python train.py --model="self-supervised audio encoder (BEST-RQ)" --codebook_size=256 --norm="layernorm" --moe_every=2 --shampoo_beta=0.95 --eps=1e-08 --steps=15300
Rows from block 5, named by matrix and row number. Each number is 500 + 40 x the weight over the matrix's rms, rounded and kept within 0 to 999. All counts start at 0. Numbers have three digits each.
# fc2: shared expert down (model.blocks.5.mlp.shared.fc2.weight, 192x96), inputs 32-63
fc2.23:425455515443553527495540512461563524446502520433421498537437409517545487504479556476451521562504
fc2.24:489447535502447537565533487475478508434501422478536547514472432527582444460495476491492490512519
fc2.25:506503488561520473472472470562527493567510506489498497489502501413455533505473442487492540481554
fc2.26:458492491548512536502485465499491524447461490536495534490471498435516475514531472517459475492542
fc2.27:573499531460455490460403444484429534545458539495383456506586581398596534528528445575539558478469
fc2.28:465442551452469471554473420501487505475532414440517493494479471460474498416513528548534530467509
fc2.29:521490490459596453510512477483438465495511541519529485508529435540538443450460510505531584441448
fc2.30:439526416435532410533491488527488454462514583594507473461532524473500511580517510533456457496524
fc2.31:438515580508448519493536434477488563494433496543454458493479527568509400490524479494488531480493
fc2.32:480569490519545496544463566525409428521495514548501440453482488527501523516515498529454492511552
fc2.33:493462512508476530499459486477581470374429504465484565470499540433545484524513506553500489550520
fc2.34:479512506463579456501488574423509456515503484564532492437534547505480468535462487493518533474486
fc2.35:505546528457543475439495481455498541556639495561449519538466504518533542552528465471442500461513
fc2.36:457489449490520588542504525504455452475450519543516494539508531529552478500490493451478535564463
fc2.37:488433512501473532541572473480519506415505520563500519460502525482567485521407487509555510490488
fc2.38:449460428521457568519460495502500471488507529502540489479511562484511601544492485471503486482515
fc2.39:505492490426529460539470540448466528533495537481491489500468527462537451544486510490541457521509
fc2.40:553539564585460429439531465501442523533486579550486473588503567444496544544560472516415556425484
fc2.41:529471520462470488521492461467455550446493503400438505445504458520496488534534476497539439475504
fc2.42:480547463496565479460376442524437496487510540526443509450468454554521509498512581486558589559506
fc2.43:526462437581487509517528623426562472498538451450498507452510504503509503540418529478468437443484
fc2.44:458563572485429482460501473491466456481475429542406524489440566492532538435498482378454515552546
fc2.45:513433438494507491472500461544481505462488516472586519475469561457472484455507574503492421547536
fc2.46:514495512470484468443504533499553481446484436460474535459500542507549519544614544520553545458460
fc2.47:527500521446535481525474513436408476461461504462489505521476504510524443492558528490498493420405
fc2.48:423564550499516519516495513471523511471477553484458516494493412497522459477474516537493549477487
fc2.49:490453499571512556504501441538542537494494437560548513504534514417505417437496502509587577466467
fc2.50:530499478483499536566545471452534431549499413508481471525563449441468478479507498563437554514533
fc2.51:515508467513496530519515505455447475482467485434533456561538550497526543454424525543456519463520
fc2.52:470488546518496486449480556487477496564516495472446532535511519512505480552555463503535651485458
fc2.53:469502527487539512467526496505479532443417453475513545429542489416578522555523582514440481493598
fc2.54:506504520477475605523520430515455479567452511532485463497514498523413512525537532523587518451515
fc2.55:447487434453501499508492513528472487540462418527492429520526475531539494483507515459552530508513
fc2.56:488585539463564488522497516558486487524555452563415486457486488437456494546498520574471508507518
fc2.57:400552469558478459462537504544515434480514470489472493424513539420472451478534533537498444514511
fc2.58:523462509428460533468430478460544516556531469505542498507464502569526483491424498486452534543521
fc2.59:511545576469467493543579498520479503531485458529538491528506440557470479449564535509525501544484
fc2.60:441441481474502520486497503472410504468466564463408510466493534497508498563555405566558431476513
fc2.61:510533412546539513384509485517549495579481504504449548448425570443478539560576499532473545500488
fc2.62:480460530537453468502558532544540467539467442600457458469477439460512471528441533394453502506460
fc2.63:514490545532469501500468528510521480540466493550503567446466456526510595549520445538477433483476
fc2.64:461536439444403470517456517482508565459463504472514519514430489464490494537462427563506527450467
fc2.65:465550475543584505424438459537494547524516512502532474492528508573484558502491469521478452489498
fc2.66:528515480541475482503465500489428519507530460513484515518511553513492485464495499491461503487503
fc2.67:466393469529552517464510455570508563532586472534539544530506553526422545554467557533509487459464
fc2.68:478535508442481535559449481512470439493483463523419519486455570530508552541462534534496449446468
fc2.69:450490426500509410434514488587502509548516582459480536496560523512569533463512532498467493541446
fc2.70:511472503513465521388493513452544482492504474489418515511420519535564484531571496485537507506505
fc2.71:555453458499547484480509525470465590480504546582495542514512570475549453523499518500459393493428
fc2.72:546518509469516462516554508523493495497524517483473570472422498478519495509527464466496443353532
fc2.73:488545515465520503501381513577589500441498501481503444492433503507487539488543575519501512526524
fc2.74:481520494463498482471550506550530443497494510547537434454544518513522553438416518524468532474479
fc2.75:513511473546469415460503450456491481565538583491481490502486490469472574555477447454505471531443
fc2.76:443570495483494535479550512505532515544505488454537536513421466490543558577443555516480565439513
fc2.77:513472478477510482497510440446518518499495470457477504540599571545544499603595502482530445570483
fc2.78:530462489499488519521501536498472509438496489390498454508545482482501581468478501527499460547537
fc2.79:504543546489462456568458480479526510490531523392524507512539574420509533497545564539469554511516
fc2.80:475546453549565441510531477516484573489463496495501448432458521477541508445543529581509504533515
fc2.81:492422587565544559521519501458491470490480564507478534514476527463525458472487479476479576497495
fc2.82:504549479493524479534462525489543498523531556494562554513523542461532449525472493507503501481470
fc2.83:540516552526491556572549533459509462509517524493477515498503548526506446483502441510517513495477
fc2.84:491505487489508559498429494495557478511491476563463523523476445477482418355553502549530551548420
fc2.85:547478514500489439390534529516508452545527514515488493434517467499474548428470456476582494515511
fc2.86:470457526425496485493460450433605542513509422579469539546515433499552474486495518546518529518474
fc2.87:562451531556534524494506585459499444457493430517494513455526491479492516483546605486518528521543
fc2.88:532471600433419474509486558478541500490513449377503603482490565522517492472518522562497504526480
fc2.89:524483510481484423461524532522556490481547528527454466546454440481469527528435513466529487441540
fc2.90:487489472553497512610524453495503573461418526432445524459469536470474522531478523612529513469467
fc2.91:519420524452508483571567471435613526453559483518576553470451516569507450471478458561491461481489
fc2.92:476554487498507534524511462528549537572505468464537574468505530531498578414492575521493485467519
fc2.93:491515459523462502496539506476571509486499503483517433534470496507514543507434538500484551503526
fc2.94:536552498471479561573458473518513466547515500528567516490580511495537534507458628433513511512446
fc2.95:486535514479459539477538481496437484468510516503468562476489539546502558519516534483499520456467
fc2.96:489499459484555468549487503529485570453457580565460510557466541448543506522432588498560530552553
fc2.97:476479535534536557537504551487568508578501508481496511451485533528501487515447441522521458479509
fc2.98:454484473482461493527468548479431479463510478483549474505456523478571503505497437505540544561515
fc2.99:511504495486585547501533519495549512473461462456522500488516556607475440411579482503481425533539
fc2.100:501465472535513507554485442473567490534593484422528550528488423503528587485515523465505485396451
fc2.101:535480612470495474549489560534393474481521496463503518476522534490513535470539476505455542524496
fc2.102:504469536528518469571524491528493518492516475419491464472445533543446478469506486550496514436469
fc2.103:530466499510457495521583417480526510533481567419459499470510554445457503519473466481495506584531
fc2.104:481512497517408483588526497490527394526412514567511491527446516555517492454494459513512476553449
fc2.105:429526521490597537494454465463524502487509514548485504564451513398513528535510542494520497593460
fc2.106:446481439461563521446570518537575555514471514577535540452486544512583498510495549449461491510440
fc2.107:472524456491509517474523442441527497543512523546568544446517553480520472428465510514499505506453
fc2.108:583525553482513477514492507516572454524540455419474575462465444525499576469464510496552563463495
fc2.109:472514544522493477492454548553551476547487484509607524442516420453464546471496502533521483505559
fc2.110:473429500491530486555502512487465442506546515528475504508531545532537488476428527511489520593594
fc2.111:466524501499493488502484515519465448482468519515518566536530542491488477552500518480476432562491
fc2.112:498450521519502538461544566504506484527453488470475473465473486460524602528552522557527446485568
fc2.113:551537495505526477498486510474434460523509507455494539443530474475515489456524540567508453472498
fc2.114:486442448514550448578528532503494564540513473441477520544524492489523576506480528507503530438443
fc2.115:409499502464494494570411502499450486436503485481446459530515514451536591468508514472441480566523
fc2.116:503486554476492441483473461478526504530508535445510471492462475500510508438499473485523524493543
fc2.117:554457574447522443497465466462492516466486439524470502507457432433496546530451496573509579496493
fc2.118:486535505508475466515526507443443503590437452558468550543483502585550432494499621470533460477510
fc2.119:584460560506544472552463448460479473501488482502459488553481438527525551524475528474502474486563
fc2.120:509507489523506488423539503463432443439553504496583494607493502403510470509479461520495522481492
fc2.121:460477486545482471535557510486457443527450491529548548482460486515578499480473470493498531519518
fc2.122:537457507449483535478451502504505501517490476563478500471535500460461555451525493477539516512491
fc2.123:468470473479470552500470545560478519467512522504475491460471530424492510541489466504492546436469
fc2.124:465548533517447467557530490483498464474480554464525502490487487451515449540537507552519536505516
fc2.125:508439420498553494534499508550566572508494486622507506524520495515494495481530533518597524454443
fc2.126:488501426454464502460529533499481498542485548439540428463458552561510474550467483511507479541523
fc2.127:542534461544528465510511534439451430496600522459493482459527526521462450558598513477539496539509
fc2.128:521491526474479532510496464503557509520509514432534520539499514480462468485475483537478501526470
fc2.129:448497525503511486416492491567563515486500479518505498466505436482468450558539464498503526519512
fc2.130:492485581485496501447518499496533527492489493475491471521466492534486423529557545538484447519527
fc2.131:456428505492465470589465425516530530472495523460485533567507440502486468545480511537494485423494
fc2.132:503502477513463480475450450548515527481501523508488496507481527533565516569570434467494521558481
fc2.133:462482466485540489560519526504512524523546526428588446440469510487487445516426541507533534529483
fc2.134:511589480538500433436465463526542540464537561512596522489480473420511477500485465457515501527508
fc2.135:534555467462470471524462532467463553492523568589465438469495459491455473550519472460545422530522
fc2.136:573514513456516520487531441579447496440539471483585500533396543543496518500534395434516514482505
fc2.137:453485462476489476518482525512544467463514537497576492469526530486497486496486461499484477468527
fc2.138:568495588479426478503523430531476464450476438439508534556486513524513558527505459477478478451530
fc2.139:496403492488466460435490470525507527461494470502485536500508463469501581488510432478536526453429
fc2.140:564462556474523528462445582507477527508474447506501498500533448483455455532430514514534526489450
fc2.141:457457526471461502489456536489500552527469497503518521550446449470526446554504417478545581412475
fc2.142:493438415462476523487552439513452477526516528480498480516486585472434498478560448497510547463527
fc2.143:466493513493526544486568491512578544452545576449478479464429463481468501500480467504557583538514
fc2.144:502512498454495460467453506506500468587464516444516547446474506466489550476532561501536415488456
fc2.145:473446455487447497476488528514447495511562522448539539531436530523433494520508515560604500445480
fc2.146:459518406504516498438522545552441510548503447517493563549487466463436500584455450506543472483509
fc2.147:488565451491531440581450447466515524514493479530440473562557424578528529507473508440554505558529
fc2.148:545488518493581501526544522497612503476514474424518462422510444522516492409480525559529521525542
fc2.149:518524482516477470490456490526441513393576572533405539514511555452471554515484531522470535436523
fc2.150:474483467440454539543613454455515472543511527483479532534499520502493537554514457461529500503475
fc2.151:537507448536571418522484484498488483556618446438518428470526435509489437485393567533522407532480
fc2.152:595415441514492576483529514483513526542555554480515513529560494459543527484468495500532479510494
fc2.153:506561503483482537518552535484492510486483490525484515510469458517477439441549550532526513436507
fc2.154:525457544496425520495487537471415487508516524483498556516466538515470464487540472520559571462473
fc2.155:435475523507486508501532522535498523490493406570550530462529416516456528414499577519564521544526
fc2.156:507535562476478492498477507417582521478476456499546500512482486490451438477460508477561592520550
fc2.157:519438542522450439469499454534517464480470508459449536551491494530488584563468456438473482468521
fc2.158:455488480489495468479557512464546446528481486527553537601533467509513400525481516516558487484509
fc2.159:523527488504517489479494497526490502476494427517583571525523518595500475514551524428502491505503
fc2.160:500452408594486436516498570502500460528460479495549528443483498503489500447465502446523518390471
fc2.161:492436506504481554498524541530494534547479505548466567475445580466506508439581471480561672503501
fc2.162:498560447456508495474526492522523497556472480544454511533471443449528514480531540507488519495461
fc2.163:468509473467482519459511502482581494491492507421537534558514542544430445494505507492525556573458
fc2.164:451504468514546457577524501581554506504466479485530522432527514558559533410445480449532493528514
fc2.165:471554477458526557513567474472500515556523458552489450524502521540517467456489492448471485538445
fc2.166:551534452465489532529469480551511601505506456412470421562400581516604487520540531448446524463462
fc2.167:520614579528416468554507434493512560445601537578546501551508461464496541533486474513577504450510
fc2.168:519513466480560480475528520512478490555451543492523507492499507585431528481490444527456500478488
fc2.169:495548412505519472441505439524500531424491539455488433533547505591460555502514522490557490539494
fc2.170:507477588452512467559443541446493557403537467535447539504467482499495570461514569589505479529518
fc2.171:489492513455532582483514504409528505467513545467484519448489495485484456473537484524471542493450
fc2.172:362497543470523504534448534537561602473490440469541475558434443534502492474465581543467467429554
fc2.173:495471520505482536455466537506499459603488511471527452456494581485493587498513461468513491525490
fc2.174:463487446485457533521535462510565484530475427590651527509420484543464494397465564483503455552482
fc2.175:542577555491467532532469498397464480473477487515437498494507569476477518491504482506507373581461
fc2.176:515468450514540497573555562463468503545463492450458533453514527462573543469444509530436428517494
fc2.177:507494468445524510491525525442420552459539511572452512525483443464442474580580523489432614545442
fc2.178:471517562538494534508521450511565474514499473492510505445494451408476539519531533530554474472547
fc2.179:531507585517496553492452561450533506434498514494497569408501560432467446538470493517525537504524
fc2.180:612465502434526507493468530526573497522508460566551485481480509459490499494549510502509450428532
fc2.181:497571543510457497489559423471486476522552506514440520474428489483500530519537558439553493496425
fc2.182:497544549499495498517508546483522530582483509509443509458498523481505485541560483503521481479523
fc2.183:541468481425473499474541486547474458468430466495547504474407550474595537475475581485525529554511
fc2.184:558473485460499467493464532515585589512511481494513471518539557426459474480520503461517505435483
fc2.185:538596426443583541550470489512466471602515511526492562447544531517513453424590452534493508501487