From a checkpoint of a small self-supervised audio encoder (BEST-RQ).
Model: 7.82M parameters, log mel input, activation swiglu, width 192.
Training: soap at rate 0.0031, 15300 steps, batches of 64.
Data: 39062 training examples, 25.1 epochs.
Rows from block 2 of a small self-supervised audio encoder (BEST-RQ), named by matrix and row number. Rows with one number belong to one neuron. Each number is 500 + 25 x the weight over its row's rms, rounded and kept within 0 to 999. All counts start at 0. Numbers have three digits each.
After each neuron's rows are labels from the 100 clips, of 14976, where the neuron reaches its largest size: "responds to" is what is common among them. Only what is clearly more common there than usual is listed. The data: synthesized solo parts of chorales (CocoChorales). In brackets: how many of the 100.
# gate: second MLP gate (model.blocks.2.mlp.gate.weight, 512x192), inputs 96-191
# fc1: second MLP up (model.blocks.2.mlp.fc1.weight, 512x192), inputs 96-191
# fc2: second MLP down (model.blocks.2.mlp.fc2.weight, 192x512, transposed), outputs 96-191

gate.444:508551489479539535485481476469506485491516472503509524434473557534476510503498480505505462521502545485521501500495467527494476473479489499511485537522502502488535495471517504490520488472466479511471493529517512510488465538498494510474507485516475492517479540563525497505469469483522487499
fc1.444:484532535479506523529534481452476524526463465504463497484500500503510492480474514500500517491494474538520478493484560531452511496500478498499516541516482477491482519505502499489459492542480507527471514486454522490537496500442457491505529494486521477471532501485518496507485522436494494517
fc2.444:493508493532480531481467492507493466501528483495502486569477468484458512502514552533498500480482501515428497490514480534503486534495486498467454475484512508513473512495465479541506491470524505521565497514504494496508494459515507490475453525525475511480547530517486517475519517523503509531
responds to: horn (40); note C5 (32); note B4 (30)

gate.61:488520489465489472504499509512467524516452502496507468515464496560529527470525534524497515473489468526446534449491525476483509473505518545499489486491521520474499509492502478497492545505501508526521471525489564493480497499497484499508498503462554491528498487486502532477510501516513486534
fc1.61:502500568533517530513529514496484506490525490470515513513496494504536523474473477500496520502546501489458547510482521477514515496506521476509441481493509444488452453506534486500505533506473535504480524520507528531501518485503469514466504542486536519538498549491457468452514509501494513527
fc2.61:490495472509494505497465519470511491483536532505492524541506542502520500500521524467447488508481513512497524496523495505472476480482528501518516500511472516494498482482495471513523506494499517481510489447448471496515534493502444480493511540456493517462530525496509439497493509460507518495
responds to: note A#3 (59); bassoon (46); note G#3 (42); note B3 (30)

gate.377:440514483480492520476483500489482463474504513509481516456523544524501573522511507512498493515480484476510471541481472528467512495501483533536484462494492481506516465529522527521482528483511551508487475530521474525492503533527504546496516498504514479482461523495497514493485493469485490495
fc1.377:554504505497519462516485505517496495517547461495473480543494492486505479492508488525517429541498476494460504507534461503518517479493549442456513522506480494510488469486512483523528515505517513520498493514524565438494457471477495461493481541497516538489495487459461506488462495521499507517
fc2.377:558512479534499474501513512470515486469506489489525523526487515499489475464546537518455481533486484514533492494492499488526476491491487468512494477535499486525521497529529481531511524516514507461497479495526517519529514498519505499524530501475494480550552504436487474482507487548471480520
responds to: note A#3 (36); bassoon (29)

gate.487:464511492500457481530458507489536518513518534531544506506518474511465492495498543504493466500484497471480473479480482486503499492491495516500515506565514518498457516493462494499489480504494491500490500533476502480516473500462499516507503482491468510507499479477489531449510494520449522470
fc1.487:463466517491463523497527485503490447504507446520511525505484496474518498493511551523493525448462481509489498489513491520485475502446471527541485470527492499497487512491506491489486494516519527529544486454553515457491484496527520557506480435534505503472499515499527520534498502463507476504
fc2.487:487427500529493503508500517499497492480511506511485487525500508449519450528465490477473493494487496520483492474513491505541493450485475532513453483486505493500509450529523513497467468474482490513500461504470469480481501484524527529467437485487489491498507451519525472487489496435522480495
responds to: horn (36)

gate.246:503517471476446537530510473510526544527555567478516490471453469501532514477514498503555485466480471517530526496498491487539529506538484491478521481513485502526513461521520532482523492507500540474482520510497508474500517511556556521524523529520489473478509525471501511535494489504493475497
fc1.246:533467527489487499489531489519508536521457495492515510488451472541495475538474518452541514504522505480515521519475504471447512479486499450562477521476503541485506472520487524457515473509527517475502495520504489509513440476483470475489485492546494492533472500534475531444509522520509527533
fc2.246:520543465500536480509507511476467478504461519506530498475482498500507475496468483479475481484530462463508528540539527464488438473523525486427484487525527522514499488477504516488493514485499545486481534485503465462503484494463520489452486509480465490554486492504504504502531487492472528497
responds to: violin (32); tuba (26)

gate.379:536468513523522505528470494482497518496493491502488480511487505478482514510480536514490459488524483492504530589475525461512504523507502513475525499490497546517452462516512483476440477488493485524461474512506560521461482461543483504506513450490474478519507448502488473464488487484560534515
fc1.379:521495474541495506510460495464468492470479526493496533511514478465504483547450474516507491473508502520526536524489468497525477484462502525537531503519508523501525509506512490487543548552474532528487509475499495534525528496513538467494484509467455430514494508503516558486498509519471486469
fc2.379:504476505481489498485485521499479503473487510498538487493507512479470505468561507484500471460540456485503488557481460470474506491470482506481509501496496539539504534543475529477477522529483526510494484503515460466467472495506483501493475517535461523495506440547533455498532501491477509492
responds to: note A#3 (36); bassoon (34); note C4 (34); note G#3 (31)

gate.501:431508451481498465487500468536512508521515506476481488525521537487509523490476534452478537473514436528518500507515486470534555515501513493508483472476518510521489521518487526523511514493507484472548477510511500496512458508500510488492441496487490524524488495525527509493506536504502487541
fc1.501:429497458519511483507479511468503488471436540490509536455507496473466469548511494512508498553506508489508474523533479503506487486532531482500516495512486503522465488515504497470519508507534560517475464521459502491505490483517478491457528466500464483510538502515479499512522492536484485504
fc2.501:456526473488525514489491503526520506521458511482494504490541534467452496458476539464527466450514518518491502519538490506490503491470526482491520464473507512554503527488511538517489461505581513489526523495481508525517467478504501470451557482474472493482485467478513511516464527495485432518
responds to: note A#3 (58); note G#3 (46); bassoon (43); note C4 (32)

gate.161:488484491474510513515510499480492484466484520537491480521497489507485456461501533471485468508507470481505493485484495465565509475507467498489525479522468498450479462509494521520494493480503491492528529505500533492502488502510514518514535516544551532522528510474496482525506485506478517489
fc1.161:493478454520497480500503482539460520455522500438491491511479500551498522536509456472522437511485508481511505519483511554551486506501480562479448477480468531541499489484491492474490470489520472508496506478492498527504468506506496492473491528508518493539458456482500537524491496487519442495
fc2.161:468469435462469540518484489494457458503545466483502492450474508502492473530496503514459523474479494501490506472494485528496514485506517551493497474465469523514485505518505452466493455523515500545502511489448519520495464519477496494508489470510495522518471506488452452465514465493502480535
responds to: horn (33)

gate.459:506490477505493501514492525501508500499461461477530495466470477503443482509496506487487499484475525449472503435486479519481479476501508532474501491523498515519532466474528517457496463492441474501542467531523510530514511478532490498487532497510526501451508488522512488500512456477496515515
fc1.459:508513497483477498479541485494480530458488499509500509500480525456501489516517483470467519483507505463467516500532559469527557464473492527544524475531472504462472509480505546511477513491507511442511508509511504525471532465535527511508539518513502534511465483492484530511463497467497491493
fc2.459:524521483497478467519503503494473549475538479518458508520497467457480497516440465481482537497528463493492456441483476516496474516489522500482518468517507515502513513564484481520510489481493524486459513512469473546498519515490469525523502531517476512510491500479495479529494549501520506516
responds to: horn (69); note A4 (48)

gate.8:492476527511488492509482509479491551505512574516535563480518485473496474499555549503516512514497540526501514500499486544482505513516497529495517544483540496515472471478505512493506508533509535482510508442476486457490497464492498521535507545486468481475475464518496504483506545478503510495
fc1.8:518488521538514523456516500523501485529483509496477478501475479510510470480458480516526509557534496520508509493523529456509508504495512514470472553466475525507465502493530514498543508492532470530484492486496490511518503500480530493507499522552515493520521498534532529541538510497505487487
fc2.8:508490497523515530488551554451464493494454547484505497505531467516494477494508494470499517524450525452508463508475486489484509476468473493501509526559490516492488527522488494533496493459480470521496517510525470456477506497444518541459538473538525472507495461470533498514506495513511491509
responds to: violin (65); note E5 (59); note F#5 (28); instrument: viola (25)

gate.370:542486496501518479514486498534519494487490549466490555491490494470498513471466474483475500525500478522465503501500486486481459465531549449514502500488503488533486502498509505486488497528474522532507485481485469497477456491492482500509515523472480516448508520494481519431523520513487466544
fc1.370:467507491510520502473507504492543452474498468478541461549541492487520557489511492526480525494551477474490543471526546493496500482497521520506504500494511455480473514500506522507538510523500491480498501536509504490495527497485489485477484486505529548522525549517518478506473481469534510447
fc2.370:490483491491517547508542488514501433508509487525481519490464506490499505451525490511459510531517470534514512461477508515476481519490513469519496513499521472519496468536487521476515482530476510482499508509472511465496511522533507480496475544494516564451480482506512492474507535532478473503
responds to: note A#3 (31); note D4 (30)

gate.184:481512510484513544479520510531491475486477482491507498510510463479514552522492492430507466466522515485492503537516537511511488531489519513484479506526497441549503531512523470520496539478553519506491467524474551494486492523490518524478498480490541489557508497450508497480501493476446508554
fc1.184:489507555495490513575542463479478471489532507495472455539480461513464509498457532538469494474534482529475489473502473473512503464525510505481472436543517496510483523524478484501542471475486478494489497478523504515503487503511490504478465470530515499482517511506521493496497535507495448477
fc2.184:520525475510481511465522537509496512531508479515473485518511495539514521510506529491499523492485489473519512497513487509501483481543498469496481452496505542506494511544535469510488500490495474499496516519507496502534511490459494479437497447560503471516538515473467475498490519510498538495
responds to: violin (48); viola (29)

gate.175:464509549479489529503476493465494485468487519511513487503534515509496487504460484484540511465523516522497494516556485493500551518521540499563503449494517481469493468472456513516521482486495524493511505512490508487454480499503521540482531460489501475492494543482515489508485496508495540473
fc1.175:517457557516520505513499515534482514482453496476482505513498509515466504507496534520475505457497473512522505505512513477475482510498493504502520474470512503473464511434518476494489518486517505506493534524464511502491505488461587515535481473500430518454576553516482494512489506522493480504
fc2.175:522461473488530474490493485479516498493461512459510507480497500476498483546515504486523484449526540455478528518511501504516484543483491487518516517504563539520518535475492475491524481469462507463460491521480479532490490503491544456459514474521475475477524428521513520496522505476476488457
responds to: note A#3 (54); cello (51); note G#3 (32); note A3 (30)

gate.419:496498474533527489496487504523508460459501498481498480533528524488485514431475464518524492468520522547542507442466475519519472491522520540497531535469532545455491501485492497492467535461478489472500462475483511484479510482491556538520488501489506479517495487478488453494473463468502489532
fc1.419:474476473519496496479534490503515496531510434483513461510517516463508517462495493505524489492513511502551526458480501562521502484519500524502491529530535516473524514493511476527513526548515490476512503506498507489509488493542495564515467496509523496492494531486526498485529500501495492547
fc2.419:499474505487513512480491493523487499538530520493438513516521453512518537509488464476514474485538485529419516497535518498532490510505547499556521501522503501445489501524549510484538507485464476465510517505473495503497498533457461503475491490501480460463462525506448529518504487504521511473
responds to: viola (26); cello (26)

gate.235:493477491496483544529461510466549518477503500533567520504500506487504498516488501544487524547559501488481467502508474457481488532502531491522522445493486545510514537482480518501465507496496517482487489525498462513509513480480499486529502514483522524485498449534470521474436507510482526494
fc1.235:514493511489534471499558497480487475492468505500493548515523479496526448530487478496544536506480501554547507503520465478541509514495520491507522537507535493465543514515437484498529491510481506496467502480571492535501518507491481518490487500485484525512496500489504500454494496508488504469
fc2.235:509487560466488508526491512499498561510502509504524496493498477484544443482493472546507546482506502495497514468495502538503521470499529482510502512545516485490501541490517509531527515487498451508483506513481496533546502499539526532532496482500511510518471443475497511517491472492507456486
responds to: violin (46)

gate.390:512519514517502492488508507496494498500510484516498524539492516504497486504524515463503507499527527494555543509541479510487539482495494502486523475516494449550524488477477527473518532474484452482516458516481521512489469486519508479492489518495505519530513467493489519515529510433497500460
fc1.390:521484502490577462474497517529497519461492530501468468456502491499487516522500557525462506491507467515536493538458521519502456492523491461494481490456474495480522509455503518522460500486479466499532516510523515497505476479489503517491514534496531504456493487474501501510438470479554462527
fc2.390:482485491572507485530499511511504503501503537490493477490467495486541500516541475466507522514519495450521490454486509457575478527493470516572478486517499479507568489520504519524484477533523521465507487485500527467495532494461497482503488539511499481472492536530487511509448447512500485500
responds to: horn (33); note C#5 (32); tuba (26); note C5 (26)

gate.429:504523521512550502529494498482515509528504502526552531537501515497481507484520447483479545486496490509518491481491516545500489497499483516468511480532508513477536490497516474480517490470499522531490502488459550481514479513527510523470486508531535488453476504521510532492516525525541527489
fc1.429:513495515500510506485501468509487509515482478493475529493452534500488454513488466468470452519468488540530485489525521513472511460538491452516473508499470515501492478508527490457477513479483499505547496527497505470479493515525512483505475502513507447475483488492511573499540509480506501517
fc2.429:461511524517512463502448549477509525522505491507481517475514518496513563511481522472478525444495528482493531472488499482500529496443499507525486482520486512498494506522511519539489479552479505538484543459470493471504501542510567505477472472490452498471510496470536469524491486521510515495
responds to: horn (58); note A#4 (36)

gate.401:519510500487456523523427486492499490531471507505548499498488525489475492499493473490480512519537562544505494519530488501465569500515490503466495484502485425483477518512490483510509508478506487490512503503457528516498485492467468505494488483503506487493518487516516462502524504488485510531
fc1.401:493498468463509523528507470522484492479523490508473553494473484505495438516495474508503477477467520493504541483480508498529475509537498488541465504489502498470504498491466543497506488480520498536520515514503533533518509506482541545482475475532509512508445547477498487494509518477518535490
fc2.401:507497471492493501534514476481520515519494454484475474468493489476485529501444485510463506492509500540517515496509501477479505507483507508546504498485542554498550539499442539500495455476504497557514508476486467490498502495490503489470491502526478469530462519508530507481481450497541507495
responds to: viola (47); note F4 (32)

gate.63:469535471519496535502505483538530499486488521530444494490479506529498475512459478466503490480471476525515527521509494484447496511534503519495552489518462490508477510508520508528528516489505499472511488454498459489500503480459475455477506450498517469501478454510489491526474496510518501483
fc1.63:545480454482496502524529512497458510497534471513525490487489503561505514536570523464500506531486551495517477502503466485515567504511484517495486469499448472518495516413541504453504515450501499508524487523482505528515451495518488491550510527457544499500537521520495556481497493504513486514
fc2.63:530565509497531470521526446509475513512491509475486490522513463528488446517497526501554451495496478466535495455547487517480473505501523528440488466502486469488483484479516472471510502505485520480463514514453507501485465488465496459506477523535486484524499508523474485524462493503518517482
responds to: note A#3 (44); note G#3 (40); note C4 (36); bassoon (32)